{"layers": 7, "inner_norm": false, "init": "lecun_normal"}
Rows from block 2, named by matrix and row number. Each number is 128 + 24 x the weight over the matrix's rms, rounded and kept within 0 to 255. All counts start at 0. Numbers have three digits each.
# k: attention key (model.blocks.2.attn.k.weight, 192x192), inputs 128-191
k.0:159110146137138195081131117158136120113129130116152102193118158131143126109074167170143171114144126196128127124111132155135091099127104126208140128180153135164182137099096112153162148115141104
k.1:124142103138121146125106136129155100107119147096120167146156176093162124148138144157131128128135125114066110168175131113124115166134098113136104119158114125104087129144112136124119139136096125
k.2:123114126164116164140137135135100112147103184115130147148147116121122089101116131143125164090117141099149099134124132143181136171154106155111073111160116124100127134100151119090135108102124119
k.3:121133113113094136151150117135152122134125134103132106152197136168149132110134178137125123116140124129128076141109101120119152091153109136095173177116102115139164163120139133120109130105129122
k.4:159073135117136136120100105178137149178091142127124119138140143135092158145142096128096123207119123122126106085095130169145135171159165118129132119117145061103121124106139165141131121176138151
k.5:120131119095118107116166125084149087147153116126122086163133096062101134163130140107105120173160145154123158110153115135151161142132130178126164083131119151120137122111134109129122135127129136
k.6:138172154156121122163128136128125145084137077116134109131137128101163091123107118121126156120163110158135158130140127124106138142150103109093165202123157093137102158128125116125144116157176140
k.7:140135111088127129116145155156129133154102104072119149161129134139131101125057142062156102111104090127095135153158134105113116093151111143094173112156086148157129115108130135129129153122133124
k.8:147069142103149132169094123137136101119150188150094065120084140115163133122172116144145159128096171096136148097195154124159096101168113126121123065118123149154105187091149164136134130147145159
k.9:185098106080100126116111106141163113123169082108114095154136120123141105147101114114149114172158147122136160102154163125115121117150132158137122139092104118165115145161095101125135167113103100
k.10:090122077162136135160090148113135096150139167087110116125144136152141125145129113113144109113145144106163083058120155100113115118144099154131127097150106134116106156128133129121144156099171147
k.11:105151149096136143120083108124125129092134133113124085162134176148125117134132114146115138137092155125140171105113150112125116144093138113138114146133142103129079110116086148109120131137088144
k.12:115121086121149144115092116144120094121122133137115123178108185148101121095109142108122157108113094104147119121139182139141159105143159116091087168167119124094108146109104142116152163128134117
k.13:119122112145122116098135159122097078096104145131110112160126157169121164125102154131122125093146114115183094102131110129122141137122135080128133145140164142110146115136130113130145100173089098
k.14:131169083090107117126121182107113055110140121153149154131174135130106127143157124112149136112100110119182153113116099075104140119076138122139142111141102132124122166129103156123108159190130169
k.15:142078156124184120116180142135112107132099083152133145116126057123131159123138134136104140120123134131125131136089110155144057128107151090134161151118136107128136097129157128136112114143146114
k.16:154123118147148085112154120118174134094124059114148125124172073112174164144086087117120157142148124163059138167155153124103133115132120094127171109127143137136107145129113130138087139132093160
k.17:170081159142113105105133125114123132085154139153145100114136121159103121164122144123103166152155155145134164109146158106111127128163147142127137125148169126172158117148091090143111141120128126
k.18:132138155168137137158132131094105123114138161167088118189094149106169168131124132132156172122138111102107122127126119168135120110143127143186112113132178114128144078135132131111129099082128123
k.19:158169122130106107143161123141169130133068073084140129143153134119123130083127186186107138131098126155137122118136124112104127112152139097145146175165155103152139154134108115099070129111173106
k.20:126115131112095147076109141147176140139082072119140147129155134182124170121122107118088079149144151084143140124112127117111121133139130110145094175122120100155123148152130138143139125114123113
k.21:157089120121144141181111124111123118098107147141108120110122091176144143133167143159150110180158136156109121107155137119139180160116119116149132096084117137110114161079140138130162111120104097
k.22:091120106138123124104140098127139110126141134185130095116080151091093129129161154127123162143141107070134103122077129126146185151139144129117130138115094162100175080158118116123123150119096121
k.23:115098067109115125156087167110092106138157140087135130119119134148141111103110108154178115125094103076163135127180171118113099104176120137118164172128121130126058140114099121120105160074151137
k.24:147110123099091086095152138093139101175142064082120176117168087117147103136129155102125100130145116143167129118131131086129141121084106112134149120102105105136081131134120101117119113105094125
k.25:112146127134148127099082116145129147129145124122158144141110149145144133143122177122135133131120177178127150109142100139183170101147098088139140157164174114169122101148095093124115164099113133
k.26:144143114159148075077090121171152083139120113145124074148102094118107096171127087119152121168117121126127168116153122129115128077131148148148156090142077119147138151134165112091131195089112093
k.27:149096125109103137164066124122098130103142157143173160126091158147121115124119140127151133123095097101088074127147161156124138156132107128153124088161128141110148101136146128116159150116150118
k.28:120163152174100113163099148138127113114101147142148182144064141127152099088102139146134135140127122122105137165090079160105137152138113127128145144111128135109136141193145130145115122104125147
k.29:151163100136099157147133080086108130128139183130133140180120161163107125093093183103192162058113098127153121096117149101100151108148136147113132130156100111088129137124100130142125138154108118
k.30:149183068140128098153105153145124121115109144110095171156112138145137144151121082101146102123106158130118134133145130109129155139112121118137080143180106127103146131127146126075103139112131166
k.31:104162127117129104132064156079118113105146169158150115105093157112113129129138139108146106141152087096149131095119125120075129148171135128095116084164114131134122120148093125121108135166118151
k.32:138118122154084094145111115059124136108168154170148110092134128129127166162115178160139141105153149097116120116128091129169105143138141152150099095103136108129123080103165097103119127143107122
k.33:133123151127150130107177085149115148085106111118164154116145126115091129177133131134118127116109119162086128175099138116119165136116109136137150145124158125107144098158153109115145162119122140
k.34:160111103108177120151180141118162079140121124135127137109079119082122140165137125135114105163138168192139174157144111133150139152122146133132126139130178170201134107157141108139105140071144142
k.35:129162132114109105152148132154145120129114062130114137111135087132097116145125130165141072126141115117126164151144110161131145095140140140142153122161129130128153156151126138140133167153070120
k.36:114141144121125128078132147166098152104130137134129134099142103105121099152061067110145080125141137118127098166151124087108118166130115103104163098105128120137101120134147124121119141115134124
k.37:119096132142145101195097182136096087135173195120122096118111133112125088137139080148157129097076118105139104092105132067103085112132135117100098103127093142095056173146155144136125125108131163
k.38:126154111169120139134091179084179102112098081113138170107122149142171169130122142123111151147149115131100123148154082124054156113109095127116115119120123121150118130141126131150143125109117122
k.39:132155130148128118107125146133118159162172085115142138109180151116167134081102120135145122138112102144131109066162135108094131094133126124103143129115134145136121152149122078171119187120143077
k.40:084137104125102156122122149110126148121116152140154116147113142138089122151136113122137117089134128124155160106098127096118147138119088135117119131140131110124128132115110144110128124109118162
k.41:175173123095127140079104136132085107145102105158104161109099122119125132143120108080119177128134140085166172091110113147142126149135166154134133125147143116119156109172160137117117120119111141
k.42:121105071097120181166135162133114120157150161171158134132115166181146118127086117135128138105122149080117080151146151117189139084134146106096168112141101109110130111162117138113151127128147135
k.43:119102141121142100165127154114102142139096175140150158098137102136129161153147140133151059129181127106133109110126134161168130145128127112138141118113158089136082107134144109115114081116137118
k.44:138115134118134130129148133125103136108121098168127108156101156108154131113120115122151169072095132214120149141124126127108118070143165113125128083141150153162146122118079140118103138155123167
k.45:152089185138127092057131121154136181148149060113118109118149117084122164155086129128134142123119126157125115105125113102105090135105108128102132157120116112202142149108117104125142166121115131
k.46:172147106114143114064148141148131153158139095143083186141115120167101118141129099059115111136126089173140157117124147120113155156120140136121107126141132128115117143135094087159133160128126134
k.47:106132093124103123107116140128161096146108147136110146132119135141153132095138110081162103139130128161161119075126090131127143095143096116091148153103128115087081102125112113112085104115121121
k.48:114121092110109123120086119100106117140138107097103104123131092178136115151124150137165135180127113132141133174109120109078131164125178145152071135127113124128116185166137105111149132150131142
k.49:143088107145166159153144142110136121162169145166148171098129143128069092100163079098183145121094114101147098137128154134128118134121147175127095144184131120088102138143099147086144136117146147
k.50:142147068144099114123133155127159094141135120122127120135077187133190133106086147112146142112129139147143171135121134138113172131138146113089134149131137128110089139155165088164111128124126134
k.51:150115131162134068155120110112145097129130088150132105095154103074141102174118147100127123135109137104135152146130135112095132143118080107115168087126092171127115096149158116197149151089136113
k.52:129142130133122123162130125098133121122098159113070132102125116094148143089150138110160147078119150147100076174156117166133081122125096104154110180134135099137110127129175114096145107141175152
k.53:146130123109161102134125134123145132135134179172170140120113150127113151116141150135078172084110143122134161113160174143138135121152114127157103114149123150133149103134123155076124092124107132
k.54:139161126116113111123138137123115162117110106120165166170123151117092145112110128109144159106134088180112102124107127117110178105114127144146176107162131097120136142081120115146119139098121122
k.55:156140112080082144111149137186134133119128050134115119144091120132122151124110132123124158098084146095128171162129191161115158138147146143127126145132095147129147110133164099093144139168114086
k.56:133135157130140133133132092154181107109149081108120139131088091103077148140122120137092159132114117146128101151098125133107152100122135109160107107087164137145159120141125130136173149122155123
k.57:111143130156164089114131125154128131139131115150154122111123083140121109124130105174125144122146153115105118130138134113090076093107121165113145133150083152084129140144109074122106151129089118
k.58:113161116146144080123097147118129099102166184131128133096171115158159092126128101125156119117115111087145124126155139075114109085130112113094170123133117072140077150124133141116121126143136147
k.59:155113137088075130150113133119139075136142121125133143145123119130155136161147134116141109106099135109109111156165113127127171132087113159152099133156083132120119176089135143140148096146153136
k.60:152117159069127079124164162102100110110161138105086079114116088123151142152121115095153107134137124083106117116116119100111173133125132136121139121119173097125108146144159103124092118116112096
k.61:199108115110121181132137119123089127109147174140105083134155153128119121120113151158166133120117139132156135098141174134137151160102150119141172114119111130100178160104124120145136121117115113
k.62:120140154136178121130126146160091098137130131135122137107173132124173084111122154121127140090136122116044090149122167144105160119143110142111144122133117160110139110139121158127133130126129117
k.63:092141100099081146120171123096151144103111108107150146151148152141120117094124141074143112164150198171105155152116105143111134143108120127124153123129129088109104143141119141110135148143111192
k.64:132092121126145118150136125099109106126144178152131114114112102072173140138138095119125083132094093056177136077142092097139093147134109141145160127095152126135082140101122150141109059109122116
k.65:116114127150164089128118131097140121144129178139090161122124117133155081117130111110136093153136138093104125156123114138120160172132117139131097104106140134089090153137136123151114122127117128
k.66:156125156125114121162123144127116140137098174132124120093123120132164116134138116114149125146128138123123120123129109143128097137152078111093124101164126139110110122104186160115107108120129131
k.67:120113084114110143110163109121128151131115119142125126161168106097167154080097150159110141110113122117118110158167154105091166115121149132125160122119147127161139155118142191116113100127159137
k.68:128117127109101117169100098127117158097123178112102102104125107145114120091145122114121124114114131072127091139155151095160137115162129122108141073122120129117136100143153154102146136054135122
k.69:145115171126123093073133124108143109139145101151099151050144137119164130124143098148155109144199145160090144112119128148098122121122133134102147141125181131122122124131119088155125125118122100
k.70:107139108110129158129102162130104153118104168136087176111143159134139105112082144160087153108109134082142104127131144133153125122117151087115096091078138104140124152132144123132127137155132091
k.71:109119082110117123104102147129151108145159103101154195117162108111162151096159106126124112154159125094141123123124159100110119124139107152146145103142135107121084123123133089106141145130111150
k.72:121140115115158132117115128151090124105113163106105099139123146123135092117114133082106144163129114096123104131106135165126120152121105177139123136088117107143121127133129154114132102121121135
k.73:140086127093138115120152146116118135103094113082128113110151122101146104154159130084154113117129134118098081133124151154174124155127110107120120143126165128135104122122067170144132176145152171
k.74:090080109149139151161088102135094111116132117147128113125084133116134127118128153111110153143088126114136139154133156124164123131178111098147126096123168128115126117070150136103156162123142106
k.75:114127107113101111170165162087140092116156131135105152132179078146134126116095134129129091117145125114137113146168116083112106113147147088157116107102141103161085111170153146141106133118179167
k.76:127111138139114126160117160131103111117128153104117136131125119150131112112135112138127116138115088137133110142120092166129108155127104136098120092095136109157101142087158145139121133125088104
k.77:179090119131120147114139146146092120109124141119146093139104126115131149173160141163142150146133151142112121122145136143169122137146158147177160131099103172158180094093130113089148137144109130
k.78:120163133136139116116142116132135151100132088113134100110163087103116176129125146136105098163145150126113146148169137149103099114080151087151098178107094121170122130109130109149106128117137137
k.79:108130086116103121128089121107127080116151124138114109134171126113140121109106128157168172120155151112118102099148134106089122101108127104124111116130046163091101184138103114139116158147100122
k.80:127105117126095109165133146156128124148154173130115148134137112147139102094116111131124128141092108085140137110152097123157105135141160138165122106124131156126143118149139143158134105169110148
k.81:150103136101155153134105123108123144141126127144144160119070110139108136093137098108098120145113135154096090112098130119100129154136105127157108097117151158107135112124101133109129108122121118
k.82:092114142126106138104109137089093093135123065098137060140111149140085096139170134136111167157098101151125146117101113168148119161135138122126120133139103116116129106083135097131127156060089099
k.83:113127116099109120126131160129153120147155114159125141119110132138124141069112130096120121086113109133111139142093127152121130132116136138129121118107118122106085112142130148130117110156168096
k.84:124108157109157118164153136113106146109156148121151098100139126181115118149154111092109156072066151103114134160136156116153128194189099137097147112135152115131094169149146166164085123142148094
k.85:097127136138101124150160153122112121138148125136111120137131117113150136131108123127137148151108132103143104146120131109121144139138126140130164098133178110116132124095158170096099084132092149
k.86:104084132146164120139096157117166138119136085121135140115105101132119144091142128119090119130130151138091145126091140110106150096162066105143128123162129102111148127115116072124083130136146148
k.87:117115106136144095117128135124124103155168076100099118166138117087129145155139104068151166142152128134144126102181115109106155167102145123109118168141162126140114146138113138146117117104122092
k.88:124166139107092120117160135101136125143127091119111141122127123114098134120122144100145143135135123116127133122169138104134129136102129148132134143109128108144132143122112112153114167173126132
k.89:094105127140117161116147147106146142152134131107145105103127138116159152085194116140116151111163123132148133153106138072106094134111111111170140149163151110093145113141099127143160143166088108
k.90:140124118125150137120131132135112142109148129130122145097129093062136175116120102128112113117129146117164165123137124118161145127154140109171120126107165094126138101131118124120101126130151142
k.91:108086144138130150171107151121132136128109143093121095122129120159080124165141139133126122106153132157141133160108133152143174154116146121123133092129156139160134140112162110129133124139156118
k.92:123193101142119139111139152109177123137142100118115109124132121143180127137128130136131128149141116165136147104113133124146096111139172127114125128111122122142112112151149126082132125109158107
k.93:183127149158128096172104150158150144161136128139077114113167137144142133097110134127117140106119149140141144114158140113106141174120172074108156098132107150122132131156141180123104159113160121
k.94:132152149132100131141128125112141122103123112133112150127108123124131093137110113158121132117161133107129137132136141161121141116132124112154100111144103131106114117122154073114115063088133107
k.95:119166132118140138096130117114149141144119139134102137084104118152100078128127121134109141129175145144107118096097116122088119114096134153114114132145166141140153107112117066120133150134126134
k.96:141109137132122144156143182112131129141136161128114140112102105123143123132122153144113150100120145117099132162152127115120154121156110150124176116152108155085116129085159147118120115113151113
k.97:105143110125147138172127129155103114144119125127166131164108089113113147112166094158132154104091158160135097135122121130153073122121134157127142076108096109147159174148110126121117161161135119
k.98:141145103147139150167121100166091164157101150082133120123102112111140118150091121138121126091126092089102123132149195155132071123116123090092129160125115105112099169114144133174159145149147080
k.99:112154128135104123114105186155127147156118187118106142118134097126171110092121167132137166078146123144132099121126141147152137091117117152121136123118148105159171115083141124108109122131125144
k.100:103119117122153146137135171135145115118125149111131170130127121172122133116141143114123130120159105132139107126145122147143122155173146124136110127157101130118101143163158126111096132141107104
k.101:147118102147154147132105140076110132157153127116164106133088147136112136135130111128129114106131137103119155133133130103142152167105153150143095110116103155094148085131132123108155169156156132
k.102:149154111149166094104149174128129108129083149141107191084112131114158142136113133131133120109081126061165164108142092135115128114102099100145118150120145133137110106154118104092122115141126131
k.103:167155158087095139131150081161154132152120094115120150122150125148157126129134159202134165119107141161078123161119088156144152134137103132148127119128111147154182161144104123121110129105090125
k.104:129125099118122144143096159150098132114068205121128133115148139185128137116126113085147119125117138100141119109118144110139118148137115167092163140149110172079094121154135165078143116153167135
k.105:117117121154093139134116122118124105143124095092118123164109150136146168142117177115141132131128069154114107093196103122105143159162143129087126116127104096118077118123126096100110133140097120
k.106:104129120123136112123151149142143134148093085139129148113160072117116125129122073120153112099138134121112140108098140133113115129126133136112155135111145126130115127098103112131154176136095130
k.107:146139116150146091148106160132138132091118157132144088104087132160135122136077111134164141139101149144151158131142147108081132076151140113133114117167145174145126149102125140113124209117135083
k.108:120103104134093112067133127155153128112083090118148041133158100100117126102119132138108144153115102132133121141120123145121152093142166137105188131151082138145127117130097127106151173145123129
k.109:108088115122128134126124152134122112150140145168155142150096146144102117148089185100150157125093105144194152100118138131162111085124128111105110122122131145101151104088135093100155129160105091
k.110:118098103080124115135146146154115120143159146152116121156119092117143142148147075148089082106108094126135168110110113128144146122149127136122129117102112138127137136174181113114151156137108118
k.111:107127131134164093118166150094108163100131071110127134108148078105165132172095104161146142146135103154089153151134124130077127139129143148126126119112080142133138146133109078134159138121111118
k.112:190145111116101089143174143085109133139178099116123112107135116084151101106099095102159105133100120119134184135132090111134135141181118142136158121144141129093096132122151148168127132115152098
k.113:152086136147134101123147133111106116158140073146146115120108081110162150146133135165114116159134100143099148179155092097098119119143106152127101099135108172146124095105142119175143155136119110
k.114:110083132133186124107139121148116150152137113135141140141094109102124124127123091132121140128137091168134169174113144121128098076133122095122126123102124149154125130124127162162164135128134148
k.115:128113103094107138157163133142146163126135148132122126152141133121098126150124152136110112140126099093130094124151174175181118159139102168133109113110110131115104143137132160128133094111129086
k.116:117117090159154098135111134098114128151134153129094132113141125150104113155164082104127101116149134079156107096121103148159145157106097161099068117123080143109099089126132138108117122125087170
k.117:114124143139160155168113106104091161125134224156126136128140141159129120124172101116122118086134161090147110111103113147163111122125109108135100122071191109109090136090111139129148104126133139
k.118:097174095130113163145073183188143118080112143108145154126120164158169103100120136123141110099141093134143117092113151099121137091102133108104135096170072118102108140126116155096155129111083118
k.119:171149127138121166123109105097116133090107153140139118118121168184132134093144183163140157091127122148126139157163147125145145171118118131146123129120126153085172125112102155123148097110102121
k.120:163098153082100104140149147175148107142110159156141130126131113144168134104083121094107147125100142107124133102121111123168118115118144158138113131142068126128097087107141125121126150099141143
k.121:124135111162167111122132144128115118123087095105120126099163153142160106146109115132128142114128101103088174098095138118107116135107134103122107109097140128129098118098122105132121093125090165
k.122:105129107160133096162121176177145128111157139155141067108126107115163066104152131114165130081093122068125137104117125141080081094173106138085148143147071088102128129147090110092093155140121132
k.123:143098143139136098155123142143107081098136200108119109133101163118185090122133121147136096112140150094147109147143159124130146150121112139123092138098136138119154150083127101080111136112125106
k.124:151107129081112085127103139085109110116145143158138075129066133180103153146117133109130110120125127087175123103137173104138119166160114109118102107148140090116098152144128140115096105136142136
k.125:124119124142148108112126106154136124163138112079151084135130087150099153095098138135115081144137134141158151088121140173105131118141132139146142169144117112147106131116106109132153162090124139
k.126:165152142092090132119156098160113133110134085134111134140144127145133149102120116121129054149153139162092125114144123146130126145145163141122127174141113151114116130151134131170103151096150120
k.127:086154111126161143163132180119151093133130129127139195114191112128133141145152143140085149132154092151127130101130108144134103102138115117123102120124129130135105155184100177131087127121167124
k.128:137169084155194169125106116048160115120145127096132119151064138148124116107182094144097125169187166136120105157172107116109140147115097132109146160136160158093143147136132126121111161135127127
k.129:128129160134118112094151151158093111122108118148109163103150115114137171118136127136116110103130140131126114141154116149141076152132114138146137084114125150156140120137132113131154096125165126
k.130:135111068162145100122097135180143141146146110104099143119128125106154103120090092139157123116156126098093144130161105117126110125137103095091123147107112114095102164148149142129128159089137095
k.131:115126166128118115110137171120143109146120078125120159119147097138124137133131119118114090129185159094137177125128136119135177146151151152088170100117121158137095105192131123110146129136112107
k.132:136100119132152114162120128097159178108187183121144148133088143103108129109156121124116126133099137117131148115119131148117143130139132131145127106125154135154139119143136125142118120126146124
k.133:092134122177106133110146144099110135116146152095123148156162148130157118131095149136109145112141138151100053121120134120148134120120122137134135106145160163135134152087133088122119088151131166
k.134:101150134169155139131131171122136143099117142177139145075151141172101127127109115154157114123129085122122121090083123127157127156112149132142096164149126125123145089108158054095111070142111110
k.135:145139172093128107142160087106108143118113083138159096181110135148111148175125148143125117141190131163102150150134104109140156121111110154162105112148146138149117112130168094151145145093121096
k.136:136113106124106181152140115160094135123122149139123148129104112120116098126162113073157121122110130140160120121097075124140128095147103182124143154151117070124106134104104118099108139116119150
k.137:103127103112117133125127103171142143116127110097129089136126125143114137129144088099102108132138099150144076102160148141130141169102132123141104120089120123156107148140106146124110116132125110
k.138:149129108129143076119157117137130120176121108102104129145158135094131158093119120125137152121151147161110123109180116132079160137121045098100157143102121137098122090121110156133096119103125152
k.139:120116125138141083113094148136110168117133157132134129146103104115101199119168089101113127180133101142150126130149130148171160180134146124102148111131126114114114143126139128122155133125151135
k.140:106138135111118087122134118115109114095133149132137109114132125117120114148153121111103128125121152151128099131109122153145115123105103143116118102094170130123116123114158123127125100128146163
k.141:111142142112132159132142107133120139149141104122123059124100113110154138144100099133154101110113157168144162104101147116096104072146151116105122120134135109162110138126138122137125149082120140
k.142:101111118104120092063106125118140124173127133069105088169164119110177145130145147174101120143146146122132142122127142150116138104123172158126175153118111141156166129099148068143166118118104115
k.143:171080153132123133077156125145125109129133098135111136125116170128181096130114156094137131158100126139127137139103082131155141142114187178173107161136169084109165070128139144124125076098120120
k.144:137130121145181131126147129129126138116121136133152109132153110133134136132119165133134113122145141147096123128113128137085120134072128100133147142107113121133125172131093107141135147136109154
k.145:161125160112113117140129133137132111144129138062140123135103128099182137142133099163113096182106137130114115095102094104088119137130111146090121146084181136104135076143126171128193124125142140
k.146:088096150187114110157129106179153154134132124137165159135165081146145116098121133144129134116140136111091118133135112143087168103134103134141116102172117153103136133147129127093150106147142140
k.147:170132111106107099119118130125113136143121124129099086135137155164127105115115108111122115110118111131130132121164150097118093113148129157097177121175104118139145089167146116082149135111151154
k.148:137090148090056118186113117124104138133158139143130095143127097113164113137123118142132116108151115115141086115140126150142126130127145114159121112129111149150124131099147119085080128147127122
k.149:130118103123158104093109129133125118104125153160120125100154153137138125113088138094128131111119085119130115109127110127159103182159134188120119107163117094125103112131086163125108098169150132
k.150:119116116140128119109160091141126155141104114187129085128122115125107147125110142168101124126113094155089141126163133132152124100109146117105153160115159148156138151117068119136133146166112125
k.151:141142109133114128209110178099175139133110164105132135116124168139160089165094115135160105113134102108147114120144141111098148168111114110063137125152148080145096130116138154139116111120135142
k.152:153140129129155105066117127155116155128138112134140136168158108092149104148134136141102151161167101139078165099120067090136102123122121123131106152113130087190141087103110111181106120080092116
k.153:122126121122156145123162107094119129106141146115113109171104142124107101099133170133139158119142137151165164104149112134138129147109155149132133134140134165173095111127149140073147143124137148
k.154:126150147131102145124134107091129166110127101151156107141132118137121129179121130132108117160160151148110181139132099118115119131122157124144106185113168103134179120118123129130090132095125139
k.155:134103128151122117140144119149131130139095095123122088152157134133121152101101141155115109133168131187113133072091101137105055145158156128126128100111078118156156071181118106123101134121144138
k.156:147148125138109104113135084137113092125112133125083105105120082131116150116098139152131114178175134146115155128125109145128104101100116121129180133145144120127118111154131130124093120136152080
k.157:137103113140136135180138169136133115116092157121100118130118122088143088135111130137140122146103116085164139132135134153113097149149133148150140081156100151151112139125120177110145103134144142
k.158:146098153132128143132135136138136095099118206130159111088108118109163117122144116143136152067150159080145108107113136155163138149139143148142142103149085102118123124113145161108143134107106136
k.159:114105160134123110120142131113125110164171124127135103149152143122160132137108130107175103161109141072113167119149103099096172172122153122132145124095133156145154094137130143108118104119138135
k.160:106094159144141081136136094136150140143148108126093138097142120080111111126117102126135149163132107190089142113127087113107187097101113107128112057125178145119135112126123125155103123134131123
k.161:079116142124102118147114131112111165173135160092112153087148125125176092109157108134132095146164147110116085099089131137145118105141125103123115123131114098106097140144143129107142099150167156
k.162:098150129140121139145143098062130144086146183133111121149100124090100140128151168141125164161143117140117132138099137127143101142096124109135083145174137156130163117124154128163131099101094111
k.163:133098066118157190146138089151090150096138177170120173136108110134106100143122126143129146073142097145119138096144143164170146128138158150123105147141168135119135105112119125105134089111132076
k.164:132150128154153168118159107164154178157109156132153102166173127111158153164105145156128151121104140124101106150119098092141116147131106103121127122093142116125129126110094123188116133160123160
k.165:101145061158101156163113137116141120115127105133138127164127162140125088131077108102154126099097100115134135118166155098121109128132130123092103102146095140095116187120137120134110143111105136
k.166:171120173128160113135189136154139137161112134153134109125092109062117141126125113155098121134096108154159139136128131149129123131141118137141139137145152138124144129122180157127142128114137123
k.167:093102140149141130114104123132106105137147183133142134155131142095097081130123110138155131125138134083172116090132131126096125177125117131109118101132105115102113120118094119082114123146117156
k.168:144105099134128127129122138103104109071137153104148157125139117132195117085088138132136123149127109132145137147149152132122145109142124139081168178152099120113090115119117149123118135129123105
k.169:139120114157075124125139141130090116163114112129124106131122128156161092095165140145162157121157138170139131120109151161142099063145117131151114132129149099106114097129106126134113145138134094
k.170:161090120126121133090121126136110155132129102148151129161146121147121125132114138135109158088102122166139135112155160135177117117148131105178138087124096082142184123103143141150140166131132147
k.171:139094143133134108135116136094117087117182121135131077110167109122125103180139098127147110137155151070170151108112141101132108139163121110125139140103141147155102157106115091129117127123122143
k.172:118146129118130129155094147133121166130169119111127181087140126114086129161139171139141118130154175104113104120149118135111147127107093133143118153163127123103132126189149142117111101122095111
k.173:129113140142182172137100143115109101106093118129088183130109137113179084164160096106136116112132119101080113124140109114138146123122114150120121148128113089104063142120122137128166132061160120
k.174:150105166144119108194161129098135120120109124142130113114169121130152177125156162150057131110124146157092138132170088116118082089152093133172130154097144141131137120115123117113112101144103131
k.175:121136132144103147123145122146146124145110158152118105119133088106100095102104124122169111072165130097091109154122112155157107139097142155121131149127089089096125101118116095131164150136117124
k.176:152155113107134135108132106099113167131115116113099090142118128111114133169147104134143122123107126141121148117128140127127140122095137102098120183148076139123116116123128143136151127135114148
k.177:123080101123156124145087176094128146124123147128101136101097152127124130131146132165128156119104068090152150124142155092131125188129108135133156162153110124109125113098205195139132138137129151
k.178:139138145139095104178123149152106106125087153128137148133127150108140110095122117114151164089082158073126114109087113128134118112171123154112116105138130181111110111093079163102106144084124160
k.179:140148142111078159167159145118133154071096124121073150121148120098137139114138110168098170138146133130089138214160109132130146130134102079149104139124152084159158159127106123148116103149139089
k.180:125108149112129182113124111095130132093115120167117116170123136154099119111143127157143151151117131072147158150093135108160176200147163120107111099118160136144117167125171130132131084136140086
k.181:157161139108079157110093111083150152098140063117117149120137135159132181130143117118128124151206148150189118118120143151118144180138129102161156156115158121137110143153100124110152150141103112
k.182:137120136146108143155109140110137146079155159128126117129123144152106154122120152127136140142120150090137092142143160151142127149148118101146111110108154122110124139118145151142114137130146152
k.183:151160114173128135129136158131156157168143115124137148139150067144102131116154104135118102112159123181086142119082130161066091078162163155146138125131114107139164126169126112081117130137109115
k.184:141090142121178122136193123110177103123121115102113136110121117119125152149155148152137174129106089162132117126149127131119109144121112111115123146104122170135124128172153188135133142131115102
k.185:139124137133155192140107139103083144173119151153163100086133130152113138098115160126125142120073137113149143150074131140172104136127175142149130132126166123107127145096175086120142114140112135
k.186:127116139139120113073136065116118131132111123110107081139152110115154133135129128112157143147153148095095125169131102116129138101128107140146134151101157102112103108088116132149108121072124132
k.187:141102119102093123122106144140109131137166188147096100147107126100132104139123092118142131146085122112158111119144153101161096141144123121128142113108119120105107118151147119138134167174128143
k.188:051172136123153129114110126150120159145143115136129096140130066147155079130138106125109111093177133134120124153129136133147075049117127112081171144153090132123161112142114099139127157159133136
k.189:092143093127136125174106102087137125078144167120135162105117098175073110132140067121114117134148158100117120087089129158146058121158137097119089121129123129106115120104160160160130107117142128
k.190:107104150113105137150132156165117083121105125158076123141168155129102137123108150089144143062104114097149081102115139159121122112108106122120106102100127146108111186129144108144139091139091144
k.191:137090119102122112117159161150147145103131079142123159138117157155129138165144119123092108127116102083116142115114128105102130136137151145123137138129154048141124073156149189165100108140157123